config = dict(
    color_jitter=0.2,
    parallel_block=False,
    learning_rate=0.0012,
    epochs=32.7,
)
Rows from block 9 of a small image embedding model, named by matrix and row number. Rows with one number belong to one neuron. Each number is 128 + 32 x the weight over its row's rms, rounded and kept within 0 to 255. All counts start at 0. Numbers have three digits each.
After each neuron's rows are labels from the 100 images, of 14848, where the neuron reaches its highest value: "top examples" is what is common among them; "place" is the part of the image that holds the peak. Only what is clearly more common there than usual is listed. The data: microscope photos of single blood and bone marrow cells. In brackets: how many of the 100.
# fc1: MLP up (model.blocks.9.mlp.fc1.weight, 768x384), inputs 77-153
# fc2: MLP down (model.blocks.9.mlp.fc2.weight, 384x768, transposed), outputs 77-153

fc1.386:144126161142107130113125113140117186193152170149112181138119087095126099110096100129108190096147188141213136159122116099117138059138171144102131056120116078095149127133175109100117060033133112117125145129213088078117118117075113147
fc2.386:108102139119109110051159210115172103138130129075088143177122160116148126109127092131124136112131097149122189110120138124116134134135135139049105143100115117156115116159099117112162143079141113136149148127047109187142122124090106102
top examples: cell type: artefact (28)
place: top left (37); bottom left (34)

fc1.227:153137124121127166086122205144172137073103140081139105105125125147057166144080163160167082164093109115136137106122189130049142091134099114135142161124131157097134157166101215163109162158145094151121143203118152082140087162092166146
fc2.227:042115103191172037140128128150109081121061179140115150122140158085137127134104123096127140121174064148125110118163162101129128099067157145122163120183129118124146161150104123101097141087110127126133178084090099116105113197122179107
top examples: smear: peripheral blood (38); cell type: eosinophil (33)
place: bottom right (45)

fc1.304:166157112125142119180134174146161127174178158151126178157126155162090121152115074127096083148156147133092057112175077183133157088099112116127095125096103089128122121084161119112207129067144089116160133160100131113115130149070089082
fc2.304:095099167114105129080127165104087138117115165107143100094103177112177137120120112169098167094161102181137117101088147143115071173130147126134112114108160139182131148133149150103099105121095175173144160126137199150137160071129197164
top examples: smear: peripheral blood (100); cell type: lymphocyte (45); cell type: myeloblast (33)
place: middle right (50); centre (32)

fc1.340:087176142110119181100133110087154167149116148158136111122085155115071108182164144173121125176077144155128122150128134081113105156167138121081124105053124108188161164131120147109148075163143117116096150111117150175137111180141154150
fc2.340:130076131118131176126130158145084137132114111108161159122108155135126137130158118125139213107167134066119089143140129117100123105129062183107118170098154159151083190132124002198116137126161103176051124103101183170107055093089149129
top examples: cell type: artefact (25)
place: middle right (45)

fc1.178:111078127091162104136108132115163197105145144140109131122119175119126179092179131112096117132145174171158101120101082179157104157187134148139174166123102125093042138171132150170026096109131129104114075145107149095100124139122065183
fc2.178:136119085131053100099139114124115094164112165142166125120116123140106141118082072051150110155140128178197121101067132164148111192108097057161144156112165151162105205071137120141128117163115112133137149115096087081199146113140176057
top examples: cell type: artefact (29)
place: bottom left (32)

fc1.337:153146108171153137086103125157198098145135220104120144154145153101144101133152096139132159071025095084081144177159154134113127122151099107164127133084146105157139151154112162149106165116060154133063134146127097132138143110136140136
fc2.337:164130189139069145165130116145148154091163145203161165085131100093162122093124142192144127103103097078131120133143067121199107198120173148090122165115138126097116129150142091103101120094144105175135131180120144114107080122108097107
top examples: cell type: artefact (33)
place: top left (38)

fc1.188:072115100093114143119083083125123132124149118109124124123174130155075139135113106123125135111113095208077141118108084168130151109105117171045123096138142111135094146113165141120122142124172080078085127105152158190132166075136165108
fc2.188:118121073206117103131114086153159119153151097095115146154115129070165136157121169114087103140164095111100155096175152107137120116151045110150139130115146121131173157141071179145145081096127109093164165169147086116108063181047162111
top examples: cell type: artefact (25)
place: bottom right (55)

fc1.259:158135143092140167133121073119161087107143165089082098108167087084085090140168178100137126141139140085120095130200149119183157092133199123192141139128167158124087130123181080130116143151143147125121140138138075140121149161137139157
fc2.259:109094147105123118162111166129070141154109088123151162160107128098146141134165138093095137136115022177160133158124156139133153148097147082167192134176094144116112138067139106160147110070153089107146153124108152116129134116140172099
top examples: smear: peripheral blood (100); cell type: segmented neutrophil (55)
place: centre (34); bottom centre (33)

fc1.135:107086154059116087133144151108090120150134145120119150144091053126108148117132169132087107159093080111083088149084145127111123141141156133087151120173125119142103154185141143087137175121167217117150118140148160224171088183158141153
fc2.135:113177067122128137120122123110165115058115086111146116098145141166171162099102079172121140107042136158102189154125078145111158142133199082120145164156159126088090143140061066094128128106130075126111160172124118099079121139143145166
top examples: cell type: segmented neutrophil (42)
place: centre (30)

fc1.82:113147129125140143079123090091112160134133123162182121140114066130124141044126120136124104082050188087166143134121153134081153124210146150128158093104054085122164084112143147126107140123170187085098080139170121113145157142190097130
fc2.82:122122172132163129151087085158094152110066144087144128129125171085180141113117168107154135144136163222122068120151065119174160129115142106092108189144142126130032185133130091187158103147181121163091155071126178170151099138161098138
top examples: cell type: segmented neutrophil (41)
place: centre (44)

fc1.735:093116127092208098157105187119135086078136086113143113125137156179151083154067104171127132137129153134132083127154130159053076156119126130155116119145073156090108149167124120089134149109084112144080180140116098143133108159153121123
fc2.735:099154131145119138143126120128129127149135157159138119156101137136105168114116099111153122055102118134102104202109110170122133126105139104172136144152126078148122113081135111139112137155194062128192111144196130135128130105130163093
top examples: smear: peripheral blood (100)
place: top left (92)

fc1.252:142153076124119166154136123069078162110117145154134135107204142145060124124168102033140080133144156091100124154109102087113123103112104139120134132091119127123130155111111104121130108129154196105162111108099092147155161110091166107
fc2.252:107196132059125137143113122167090138065133147117115134091147123117129106066161129149174161143117136095147157180133145090125188123146161130136139087144109148125112103158169103115085118120093129143142105160193152088131105102131087193
top examples: cell type: artefact (28)
place: bottom centre (38)

fc1.632:160129092116129120188169102115126150110088093150158174131131189139117095151091110110129162157078177138129130114137178168125077083107118122143093128108108097137111129018184133105101152121129155148100184129136116089156173136191103155
fc2.632:165071131085124099123162157080133126082162100086106127115136119125141089104120054139139129087096077140110162119131099118140188111128160152155161184093150078133153161154147119136138113096095143095185128126171149113146078100093173142
top examples: smear: peripheral blood (100); cell type: segmented neutrophil (42)
place: centre (28)

fc1.475:154156101204125131100120078143132192171180196136158109148181102129141137154172125144119111110109112191106166108144145136115178155126144188151108124136092132171130078169152107035148155168135120133190072176165129169111103095079153146
fc2.475:097187123154106098196157144149108071102071124149068151118109118125140131181093156128120122117123138067170113168150151143133104129150125051100147142110152117130108168124142179148150075146151171152078136144158135130188165151085084180
top examples: cell type: artefact (25)
place: top centre (29)

fc1.447:141102104106145171178095155118105137133138151088109174119095102125092097122141076119168128115153079177166125131128107062114104151194132124178207147144192115161183084116170124165072125064077072151054107119096094140146142107138152127
fc2.447:148159137179117106218080139101106067059086163185194133140133152125137175143095145088175092138114163104115140137156108153142211146113126126149138109118130108149161155136124058088142117138125114124101113113151155139150147153112107114
top examples: cell type: lymphocyte (53)
place: bottom centre (33); middle right (31)

fc1.154:113099089086100151091136110121149095171160135123114116105040126110036154091106079139096130099114153162165143151128079191147086101172097161129119162073090173106136135183084116136202110148091128116119078193088123102158101108114113106
fc2.154:078104159133107174126149123091135167114150142129088124137136134090146079113153148159152139110100160081084169171128139104141181166138154190126117106159121128144130141111121139153109112094119115136154180107130093099111164162166078088
top examples: smear: peripheral blood (100)
place: bottom right (33)

fc1.504:098184111229199145087141122125086213155156084111083127112141116140152154142101158122158154162089165087109112165180127140102122127163146093114093094155119129156116148150144166132130174065118095132086111156158122113123091133122135109
fc2.504:116139143092063101131128161111138120101125149126195185123139062127106098171119063148097105182147086131160088077143111132132132144099088106137144136085096115183116143192094106163164073136124125093068131135113124141136117178205129086
top examples: cell type: artefact (39)
place: top right (41)

fc1.79:171142149142112151117124122094148114118099131182152092141130176072095136115180103120156148097094167117143163110137090166079096118122139104172124169115174130133108169130129138175135105125149201150117068146139135146140151188109163121
fc2.79:121115118123109111142160156168136106129128124141104127098000118137098036109097143145076119141118139168143087127125147135142144117142106162104109141144101124098149101122181127082138148100114148151124137126116091092145175133108170142
top examples: cell type: artefact (45)
place: top left (36)

fc1.114:132136149150146039161100107096120195115116142083163106176096144109140096136130129150108157157043093138130119121147147072121132146120076163113120150102140147154110157175114177128096124159173141180136110151203133077090107053056130133
fc2.114:142195151169101118209121133104116105129167164133089122106102155136161116149111118134130098133192140130146156092125143125127129095144149187103081137145117107180129118117116117107142147191135182143063125151121114129135154122151068153
top examples: cell type: lymphocyte (41)
place: bottom left (45)

fc1.288:121067147068135153125113104136115075076122117181120127073118137077180125131080123138160102203164167105075105144152203146141049120131076150083177119082168115106142168128183074166144108135160119146150140107119119117108155197174086170
fc2.288:202058109100061116105117124115120185155123166106151144192156139168110126145091105055154120119149108173159136088119104144129143141100125095153102168168110147111161146153118170115105068183133187177171149117140088127136066095126116117
top examples: smear: peripheral blood (100); cell type: segmented neutrophil (59)
place: centre (52); middle right (29)

fc1.121:100105117150089067120182132102242090173150118154159099163096122125108116157129129118161101141122142089097193156133104091184119102117122203114133118110136154151163101166116152138153109122125156117125163147125091108140024095117120110
fc2.121:165094143118125084127101100146102190106059129121121140101131126088156087107083147166157118133067105170163084115174135114137159171147137140109130158065165107172076140153126099154119099151160163166079137168077154074159105134144068113
top examples: cell type: artefact (27)
place: top left (53)

fc1.446:153128120098152111118141155127125126129103177148123078127142127067146138194144144189102080128151175091093056147143130163087122225152145144078176123135130167161144114131133074092096152110112116086102046124170064111096075073134124118
fc2.446:161112083146093100146138140157110159118116092133161199145118137119125152121131227108165108138060168149137123171111149134145101134097159148151150159089154160104141151167129044147137119132204123145140106157108175102154218160079130117
top examples: cell type: erythroblast (39)
place: middle right (46)

fc1.103:141102154100117136193142148136163088137098137169142134102086156154132116120082121085093167088158077142079164120102167164194142130057113083156134077144113152156141182164147099167097090140111146126155106084132167117135132134193163129
fc2.103:101123116120081091102179106129133086153153143165139124125149169120160084044115139207152115200125165102121132045108136088079113131149113165119137123166176148199156146155137213078127132157069096098145106159163146143088079153084115107
top examples: cell type: artefact (28)
place: bottom left (47)

fc1.610:117069094167153163113146133112147097150080139169141097089200114108077107149149169113160159211170157134142134124136106129128099101148128186148126166130174044123068113114106167091146127184156201156079146170054112149122073130125167133
fc2.610:195174121101157149106090175075157154182160113153106118111107148142140115027137122131100141092100089186134118077161178121117119136132123114142120113116054136175120115137116122130147090120140107122172091176136139168132188175139130103
top examples: cell type: artefact (27)
place: middle left (25)

fc1.722:185199175105120113122101135125160143082106166100117080129123140087158178134102142161123104196127134141142113098163127132097130168163151178092102157176158209173145092136143102086098138130135146138126130146141142106093171181174102151
fc2.722:100122138101056120121155177144105124116145129178126099094154133178107069143175038091108082181157124129094133126073202125137080132134093142142119177152072127138105147108138196032092084093082176142148111126061128105153187139131176063
top examples: cell type: artefact (29)
place: top left (39)

fc1.525:147100212124130172126153152068143124144135167117109079120148095064136132172156133101127182121120100125104168122114085132120115109162109128148181122161155169094126103044152109116111153093129132099123170116128077121143206100150097090
fc2.525:130156188130077108116085082130107116136130135165172199127097172158166089100100151149164133110147120132161102163117061141118115159091164173123170118126160155187159167106107123158119116155092132129117126109086153134141072139137140144
top examples: smear: peripheral blood (100); cell type: lymphocyte (39); cell type: myeloblast (36)
place: centre (55); top centre (28)

fc1.593:092116166105134124101156110108194138104172113102122098096117133088100054140148144121113135162133136080107148177129189128146172102108142088114133110142140043162131070123132116078135142122117159109187148112153088116097060114149091125
fc2.593:207117100094175122139133142142124142115139082097187128143135097163085137039131168142060155122138129132134097122132144083074134170121128148174097168091171172173133152192161127116141147070193137175129124118138098170140112170148088184
top examples: smear: peripheral blood (96); cell type: platelet (47)
place: centre (48)

fc1.627:099118067147105130137115098115140161149060127113157148095086126108128158150140149124084149144057167173114120111074139130139061211119156150117145113115094133103150115129127204122101163171124109160163113181069144136092102115119153132
fc2.627:104151126146155093105122131148139114185109166110166116116099115143114112134101112099132188099185102148097112105095081132063143056143128157098104201158061177153126137111140106108153089116079154137147106122103170149139084095148114149
top examples: cell type: artefact (65)
place: top left (39)

fc1.107:082117179136113090152088132189114113102165121104162159139122082100103141109114172162164132152139146103187154129158099069061085140067088123194171109068135101131127102102181126133078072117180121118121120081095119130134132124186101174
fc2.107:096182131180190118123141174113143075081134138080136145177127137120103057119154168153052107146178066170136107140091194145084095100145086096094143160134116150105124141151110158119211076125119132125158128097090117118163083179089120195
top examples: cell type: erythroblast (33)
place: middle right (34)

fc1.74:120116077118118111151093111093123101148133130124136153150167118115072175145112064128151093193141163126149157143080104146089108174134105155110074134053157090183132137144102149074146098154116117190152138152126093181091120166147120120
fc2.74:133067149142152133087125113120145102136140125112128145161129108078117140139100190140155093132094145117085096158202141106161067076197144166114175122102087163135129130128095095139115148133145133048152147142084162162165069099152087148
top examples: cell type: artefact (33)
place: bottom right (32)

fc1.2:179134158094094137104090121100175079086133134126099116127141171151161170109135113119096167148081127150141169104142172110132166139136169113126101108103140020069182052100149166122143072058095149094115103132167168159061101165137137137
fc2.2:159095127188138126147129098095125142118116144120114109128158111107115191114068126125125065115110127143116090095075093144124164124143198153062103193110084109122101109146150109137133151134075124131174082169204137164157181099119106166
top examples: smear: peripheral blood (100); cell type: myeloblast (48)
place: centre (41); middle right (29)

fc1.588:103193102125132112134133154106141123149113128148116130093123159163157125130156125157156146106091122116152113149173128108125115114147103155161085103145083156129129160099180104171125086157159103159138100145098141074145145060151111070
fc2.588:178102180149131112154165105084062200119118149155205094112133175172174116116114093101168185160123175130077104116063098176136108114156114109110096137173108109123107185151102135148123199155107134096126153114182118148119119165179090148
top examples: cell type: artefact (34)
place: top left (46)

fc1.356:126155119155155115126079177165092103087115122163145129143118185161171118113143132162137106116092156125098160133176159137120143132143089091115111079114122126107136156154130112181129079128106156101118170175120109087188129183194154141
fc2.356:076164076148094113094154100168195151137150118141143170120146118122090099109131082098142152041151168127155152212125120106128093164109092135182122139184160079162160121106131151144101097125140080148057139151163141124084103092094120093
top examples: cell type: lymphocyte (38)
place: bottom right (36)

fc1.5:146097176095118133098156111126167095110122126141173138154105127137123105086119200087168162119143093108162124100039216129165149171077085037172156161148100129125126114085124152155146129125105153118194146119094082152145107148155149164
fc2.5:133121135116148117182116144108187137077083091129176143134087129132138173125133159213205119121148153142132124044174092194120120130091116165181198115090134123118175159148157100125147138135057104157124127197219164173096155190145119132
top examples: smear: peripheral blood (100); cell type: segmented neutrophil (56)
place: centre (36)

fc1.419:137152104170187157162151090123104129133041132114154077132141174073156136137156077147167118145134147173112132146137151170115125084149073156102153107108080142148151127127143123127095150103123141199104146185124111110065141143155126078
fc2.419:208130124116158088204113131101154116141127032137138111139143075118116099132094155075142151138126159082110111127138133126112096126162168074102115109163167138146125137101097107192121117165130144139114113104149137106165131191162107136
top examples: cell type: artefact (29)
place: bottom centre (35)

fc1.448:086147124153148164097077137128157036123161149110140083148120148136152154155131109140132131047091147194122166180137079105127113124111111198095091138169162059163142127148068106091076131148112120112131102154104067151158068159072182102
fc2.448:098099172137135155123186166170096142105125183131118097088124095063154107086165085136099104138141164088081119165073131080106071108159092106157137148115094144125119122128129162061172142102130125113112107140090137118120182136078047124
top examples: smear: peripheral blood (98); cell type: myeloblast (39); cell type: monocyte (34)
place: centre (47)

fc1.364:124105045088167169119059146070119090103089154166178136114041149149131146111190114106117110135088134148131121105080169160098127154132151120129149097155117086151109117118116085112182153091115084087098170083105159128119055087170150124
fc2.364:163145167118040134162174121144112132108160140142136105122122094133171161141157081182117104099185152149118155064130085105116175159115113181132132109092105113140115118107145140120104128103159146116170098140194121106090244094094087125
top examples: smear: peripheral blood (100)
place: centre (72)

fc1.601:162153142178070143175139120194176042083140145129187095139117113116140133171113076150153088118144110167084163115122114101110140122113111068192193136136121134119104099120169133148117191158108134100146148126139169085141138070094085129
fc2.601:141069085081109142134136175062157160200118131159122144168142168127124084076048174169105099151073094098165117127078127140130149185187157104105094133130082093109108160140101075104115105128155191143183176125085107101079123176116082135
top examples: smear: peripheral blood (100)
place: centre (25)

fc1.38:099130091138138149125144073153159125077092151136080126067163165096052115122150137160138140097124193124139128166150167119124145145114092154173098162143135131103148121110130127085128094161210192138083121157100066114155206115106088123
fc2.38:213121178136105142146076161167048129186147154101170168091179212126139110101127119109142131135130132138108157104167094147198104140107131169069095159088132150133169181158106137161134128077052089052135104143170117131097138096104103128
top examples: cell type: artefact (31)
place: top centre (39)

fc1.183:124132138133120058213139201081156164141156140111155134111165161083161091035169120131112174113101114130142114176113138148172061129140115138098119145191192074173143149155105137110076122141146082140111129110147126106154152146163097083
fc2.183:109124159093107103140149125109183085169183198101110157142156149127092127109172105155138129088142123075042116149153177181166152104107149145126047124182090149116175159108117121138153096124103153112205170117088116108112155140121173134
top examples: cell type: artefact (28)
place: bottom left (32); top left (32)

fc1.569:154134156107089109144140122080129151116152155108111139130092157179097145166166076106140152157182104141126122120155139145125143071081103121189135090147173115175188127139142165119164154098172175141152174160106122120096078162106158086
fc2.569:136111061152109125090118117114148185145119111150110148132078156093071135119089050167095136110119169120113179138120181123157188097108096124126139101095128140154105109183135098171133130176106127119163129116101082098116141097104157106
top examples: smear: peripheral blood (95)
place: top left (40); top centre (29)