python train.py --arch="vit" --model="image embedding model" --dataset="microscope photos of single blood and bone marrow cells" --train_examples=48542 --image_size=64 --crop_scale_min=1 --horizontal_flip=true --translate=0.12 --color_jitter=0.2 --targets=["smear"] --num_classes=2 --embedding_dim=192 --norm="layernorm" --norm_position="pre" --activation="gelu" --mlp_ratio=2 --head_dim=32 --fused_qkv=true --bias="all" --qk_norm=true --parallel_block=false --inner_norm=false --patch_size=[8, 8] --conv_stem=true --layers=14 --width=384 --positions="sincos" --pooling="mean" --am_softmax_margin=0.3 --am_softmax_scale=16 --init="orthogonal" --residual_init="scaled_by_depth" --optimizer="soap" --beta2=0.95 --lr=0.0012 --beta1=0.9 --shampoo_beta=0.95 --eps=1e-08 --precondition_frequency=25 --max_precond_dim=1024 --one_sided=false --adamw_lr_other_params=0.0021 --grad_clip=3.0 --steps=6200 --batch_size=256 --epochs=32.7 --lr_schedule="cosine" --final_lr_fraction=0 --warmup_steps=120 --weight_decay=0.2 --adamw_weight_decay_other_params=0.05
Rows from block 9 of a small image embedding model, named by matrix and row number. Rows with one number belong to one neuron. Each number is 128 + 32 x the weight over its row's rms, rounded and kept within 0 to 255. All counts start at 0. Numbers have three digits each.
After each neuron's rows are labels from the 100 images, of 14848, where the neuron reaches its highest value: "strongest on" is what is common among them. Only what is clearly more common there than usual is listed. The data: microscope photos of single blood and bone marrow cells. In brackets: how many of the 100.
# fc1: MLP up (model.blocks.9.mlp.fc1.weight, 768x384), inputs 154-230
# fc2: MLP down (model.blocks.9.mlp.fc2.weight, 384x768, transposed), outputs 154-230

fc1.139:114154191106151106108167117155143087164109118117146120145126147208143127166124134128142174168153134135127160148117134152122122167197190157162081156108039110147151095129136104112087166151112150156137162146119119130154166186109150152
fc2.139:176158171181136139098097163115159110143156118153130095150158152154116197179134122141163091149149126115095122213159120172160112144065145125125149109148113077127093163128125177074144142097106107083078106128107178071139177125114115126
strongest on: smear: peripheral blood (97)

fc1.494:123108097158093136114082151149091178135162139140122146135163135194094117190102062099114127159185141086120099146128107166152189086145084127151136095140140185104108117154109122118111147129090128138112114039124112145116103126093094103
fc2.494:111099136080107081179156098154087100105168104116163129143142152158141111064128125141119079139172105131110236113119149132124191089131147123131119118127186133093128138090077180123102132141109067084137116154149169088141135093085174035
strongest on: cell type: lymphocyte (35); cell type: artefact (28)

fc1.480:119141142180165094094066138147109155152135234129154179144107058197126137107083153140100066190090166097119059129150127121122126122064127123140177118189084128209155140100121117146102112121113150116108106102119135169146100095153170106
fc2.480:123140137140122105144150167138155147096152136151082154067176099126133132107121135162116154143114158151207119144063117131119138201108172151043114062131139158060149129122153128157118152084104129085134176167124095176148110112113123142
strongest on: cell type: artefact (28)

fc1.755:173137095143097146157129121134123123124173137126093141188070125147071162133184142080179114116089101111160099168149132054156171106158183191143073117211107121215063175073119162203072026090113144126110157121125088151212138136137147119
fc2.755:114163159090127063159148090095141123127144105138115108125101111162186123090106136116141130100149150083127155142103122140088143134130190105174102121110147099130111081141102106117184165129090173191127122149119125192077162104190154143
strongest on: cell type: proerythroblast (48)

fc1.598:116112161121104066095110180160134146117133090113155091094138052184124137149104098090150088199132139102145161100129173158033126140133111125151099084092151145137200072140159134139071099124121136149101119165109123132117143159149176137
fc2.598:127126097142101095110215097140101130169141125055143130080056150137172142087102120208128121078096063157142123126132162113110129188144133139128136081145134117064101075050152115156089138180085130099108147105085134177143128182130119049
strongest on: cell type: artefact (35)

fc1.678:076141136132177090168145102103114109141146156115106105142096178171105110125114090153112138108146141090182161168114111120164131134170177144200098068079075116155122114128128187123139142112152066111110153115177180123166207110113102146
fc2.678:134177172132188175108104157137126129139156139137154094108171127114138119102143185104154097159141123117181082151136122135094071097166134124137156114111078136121056108153095088089172140102136106170128121096148135110090097141116083105
strongest on: cell type: erythroblast (35)

fc1.281:132164119135167156144096102161159117139114134159150146080151074127071114094204150134126096110147118091129079113138153124132122118096136115079158190130062149116143192140143145148123109134147182125148084197167144137097162104175144091
fc2.281:082149106156132158100172126146081110122149097207040110123138112146133135165100105084154160166154144115151123157140151181137175175199182138132157085028173094162163096138125102126133095128117114147209099100081139127142100125092125048
strongest on: cell type: erythroblast (40)

fc1.582:196114132130154094145126118158175168097178136155051174184147102153142101089098140118136135114155090151097157105113128151156141103085107166124106181094097141195101084105138162104131103141168111119140098072089152187091141118103140117
fc2.582:144158117114082131111099154067165160123051102144144116168094132101149167165166125100068131210129089121127134133170141091152099125152151135173156132135183146145139152161136120118118111175125152103173127107141141079130132103130108172
strongest on: cell type: segmented neutrophil (53)

fc1.211:161111169138173129137132141158130069139121132083136084074131112145114109116142113095104097139159099095089181102070183075182098128111080184146118139126047139138197124149075164100126159151103078183079125132149116155162094136151118084
fc2.211:087098104137148096093122119071144102157092117179106132126128068078086150130119148127155100145151127161144113129145170121137124107144096143089165117099116138154137154117111140156068097135169134089091118089182073124177158120112108083
strongest on: cell type: artefact (35)

fc1.55:142115163099093109125161089117121122128154155153143097164128084142120114092106104178143147137080170081173107148090077192148144126113125163167065140167115112127111148111118145128132173160082139153128055123117140151186101118047154168
fc2.55:140096171219156126145105123104097082181072080131089181107113111127096120179128103115126099124167079152085143100163168099147063121084115132087177128115125140144115122141123143110146129108098136126109144112150097157105103053152108088
strongest on: cell type: lymphocyte (35); cell type: artefact (26)

fc1.469:064173079161076086103129176111133072188203131133149164164130139114147112121159140079114135118128134149167108153035124091139178101177115124094081097111182077154068132100080076114142102134151122135077067171128083092172109117064144163
fc2.469:126131109108178090174059083111136115078135198151111088148150138151116131144150108137178164123164146100179125100110099126104113125154133136135146159196113162169097156132104149144101108111108145147088137175067141131121150142131159140
strongest on: cell type: artefact (25)

fc1.724:158099156146111150128169097181151182188146145114087106139198131149166147187144093106113148144099129083157120137072137161126097136119121138190044077161097110106143146125059062106139121153113135117103166129108140138097142165101189137
fc2.724:102123153172076129117109116087098214072131125144149129119117145099060122139130156120137103130097146178137078133040165196136140147113163076127101111110145133146211110163129120192130191078141094177169107118131145179134157095189123133
strongest on: smear: peripheral blood (100); cell type: lymphocyte (45)

fc1.220:098117110105118109176125096150135104172137141171174175098119065159082119107128068106091125133133093121180157106158124135096095188087197126171195156113105161093094135120168098088179090072144088112104132168103193136117132130196140182
fc2.220:205086124154127131133163124156191157137122125119146096106125136134178186160149143132155170089199123091116085152077118116077161196125123141083072117159156107155113101102125073125172108119130174151127140097113136136077093146082176058
strongest on: cell type: erythroblast (35)

fc1.151:112082083152079090113158107156152127120162142156121070156122099156177133129139159142131166109115177100114122093134125178185211088173094081130145130187157143174145152151111139160117134152096108084215141112141097179152114083101139197
fc2.151:131075144094139121156224181115121142092173118112065182091125141157070100180093087168230129164130117101115064144074124126070105121107124144109106148105055137106091078120078140147150129100065145168066148133137102135105151109114092128
strongest on: cell type: artefact (37)

fc1.243:139110119159121130138144159172164134065167170142149124177123149080118195085127139170019150123127130078194142144140089092117116102111122133088074097115107089160126124089170122125072092067149182161139053125148160086137128150104147121
fc2.243:120147177161125139107111139183184143117079076160134146123068131106143098059163068147135154160126114183099192149131148073171159166112133156151142131178160125108124135135114183150110063152120097131141135100144119123145172126115123081
strongest on: smear: peripheral blood (85); cell type: myeloblast (26)

fc1.413:140115152169085132145157098141106099121128149098138125144170112139175169133182088117155114186157134124123142154131184094092159143159127145102125081116116163111163120108145142066112164147131141176098109152075164146133079089133125085
fc2.413:169101137163099136095114154172148126112151110146124130112122082128104108119122205143101091071116055117115105123161111212161151119118082098163106082048121103086124102087173145108100130149169125103146093123157090109159172112145115085
strongest on: cell type: artefact (26)

fc1.114:078149095120160129094182131083124109068148079112077077103112149103120085102148168111100156130163118147120155150165166113160081136122149109129194097123106137136093077109153159119086109191151159104147121173107076153112156123170105081
fc2.114:166157064126139125144142147100091152146118093174079130102140037080137128119155071108104140075131120130110143036147168142131139151113082174135100115075143147092138191145165098130130112103119079126142113116136101137092124157117134200
strongest on: cell type: lymphocyte (41)

fc1.727:092138125185136082153154136147132139127168126148121148106090145144132193130105091156156131143121079164071121101125182108129164183151124123131194135118165084127110120135133083190134177137172137145117076109122178151152143121155134195
fc2.727:108150195125109143090144159089080111100094125135144181126153150096171167116156149102112109073135112121177156095170094081083185107081190169106127175156128123164100117030165122071090153119127130148102139135132187150129100128126109182
strongest on: cell type: lymphocyte (44)

fc1.148:136139139165098142074109148160150153106120172110145139141108102104130110085162124126207089174112087072149122167142099117213114117129129134178161175154048117149083132088088132123088110113168115130099107137130126155139103139145118179
fc2.148:114152134120124211142123126124144102113151059116131145144169154163138139130125097113087127154153163135148078130105144134080135137192092120112149107106141041139139109133168188077180085146123179217136123166119127106087094167118118104
strongest on: cell type: erythroblast (43)

fc1.64:076142076149114096094135145050109182091139130127105137134119131146086080145107110174116100143154085146132125174075098152204155094191106113139144204098124115173158140183092096118092133185119126078108155095166145149147125166132115120
fc2.64:122092131122157117171114099072129076185118094149077153096149101163149130106129076077133148154156176129066125146139119167109104110110114143148099106134154097090123149107198151098125080125107134147141145199178144074149109097161088170
strongest on: cell type: segmented neutrophil (40)

fc1.464:122111146124103107100090122144151193118148083116166054125058132175124121097161057133096047102122117164142120139093097137095142168148097100145146152132101106172090153106158107182135174108085117060083183138127170080132086135077133158
fc2.464:113129096099111123156182172167081081155162115131124140091092138163179126102106210095104164087140190182096093146165178104173158150172194118130155085118102098113157104147046152157187125125125129165137105112112135154135123121129115116
strongest on: smear: peripheral blood (100); cell type: segmented neutrophil (52)

fc1.633:134165126148160031120127114112095082112148059136142158115079073142130130174140080128107144149155159096114145151107137110135120103085150122088118086087119116139096161095120057109091132133117174174121133117165101134129116114168083093
fc2.633:145150129127086110128112085176142145119143106125132107197161149123138131137112176137098064155164096131135117169078091149152144142183170148137183116093092133162152103171070129129160133149177157185171102154189121185134148147130196141
strongest on: cell type: segmented neutrophil (51); smear: peripheral blood (38)

fc1.108:172177139130144155111130131125095090069180101170090160218140132156156137099160121133091164095167135163173104158139114123115168077101178142152159154136160109105094110110123102152104106123159104162165070124123083160116077069167102141
fc2.108:133089125081158068082110108149158182176087152115160061140105096151108160165130128134102108159081110099101095101093114141114072147107054099132186155112163131133103166103086109100114115130143134149069109114158097159109126158101098062
strongest on: cell type: lymphocyte (41)

fc1.335:082101152105105113084124093134107119104175075195094140149109139121130099130128106136122128125162104128109143159020183088069135179183131110078142151121094121070093093146164164166169159110055136076051192102165167129143111126099146057
fc2.335:087093138140087116109164102170108127055116180102082142104124167144145089073096099153149113165152145126110084116154117120112156135142104124159124092160128128147097093150062163106073137128185071116095139040112126128038101148114166150
strongest on: smear: peripheral blood (100); cell type: myeloblast (29)

fc1.588:125187055195050179133143102136082124165206131111150151076143156143118122105147118131129069114131134077094106104167121095120162116132077159149145089105116109120118077091127058152104164109139131133143109164095177114125146104153140172
fc2.588:163099166140161111158126102124179226122119133167104085171150051101103120110121135133154178088076136067123130160132167208096181139140132106146065116096130105097118126110136139071133179126103111113128111138093130120151140141108157049
strongest on: cell type: artefact (34)

fc1.82:164122098126144166129118128105069142116125089097134115131151132115050103101132062063125129149140131184129150130209161102129126088108116123196170120120135176130128135148129112194103152129116122109113187191136154127138135079118116161
fc2.82:107128134163109142153144156130101156131113128164140044112144079148086184153130129119095135101148087104150142130132112166135127155159162111115125145195130141167127152139157115093150158126163133137082125123128144111119189113129154138
strongest on: cell type: segmented neutrophil (41)

fc1.190:081078177137177121164152154128166150164107085056199105144097114124116110126171102154163070129149102099104089134068151033170121113166097130137112091131087128116131152097090133142101139096113089131114128145098146153099137124120158076
fc2.190:191109088116126151100126120084128104129123101127131143112146145119137136096095132108152150145159154100117077074108139180105120120123140135138152175187156173109062112162097137072120174146118121146097118147147165083116102143150138128
strongest on: cell type: segmented neutrophil (40)

fc1.279:078128088111123185132165132086137126098102088094084190128081125101084129174102049149139124144095107130097168122056123087104118000148138089112105175135099138129163104164142118084150111191097124150132104171148094129178159130119094198
fc2.279:120165136116170087098163138156133173118156105106134122141142168193134166104158197079104117149164142090100138113149166153068171169111086120133126150119169153108094109075138191106179138092105143091118105129140161146084152187171103152
strongest on: cell type: artefact (29)

fc1.587:143092079116093138096178136103140183141118093093113142087124061157146113141132153158152145130118102113076104074176138166112120170142087109144163170125105125023124129119163120163098154130122195134089135083092134169143131200141129098
fc2.587:161108157114088105121140139082181155132150096139149103191128192096101146094174166113073130112184107132166098130081150154145150170084108073142084115098171160153123175077166132157109157131074102100159161203141133071100158165152140120
strongest on: cell type: artefact (31)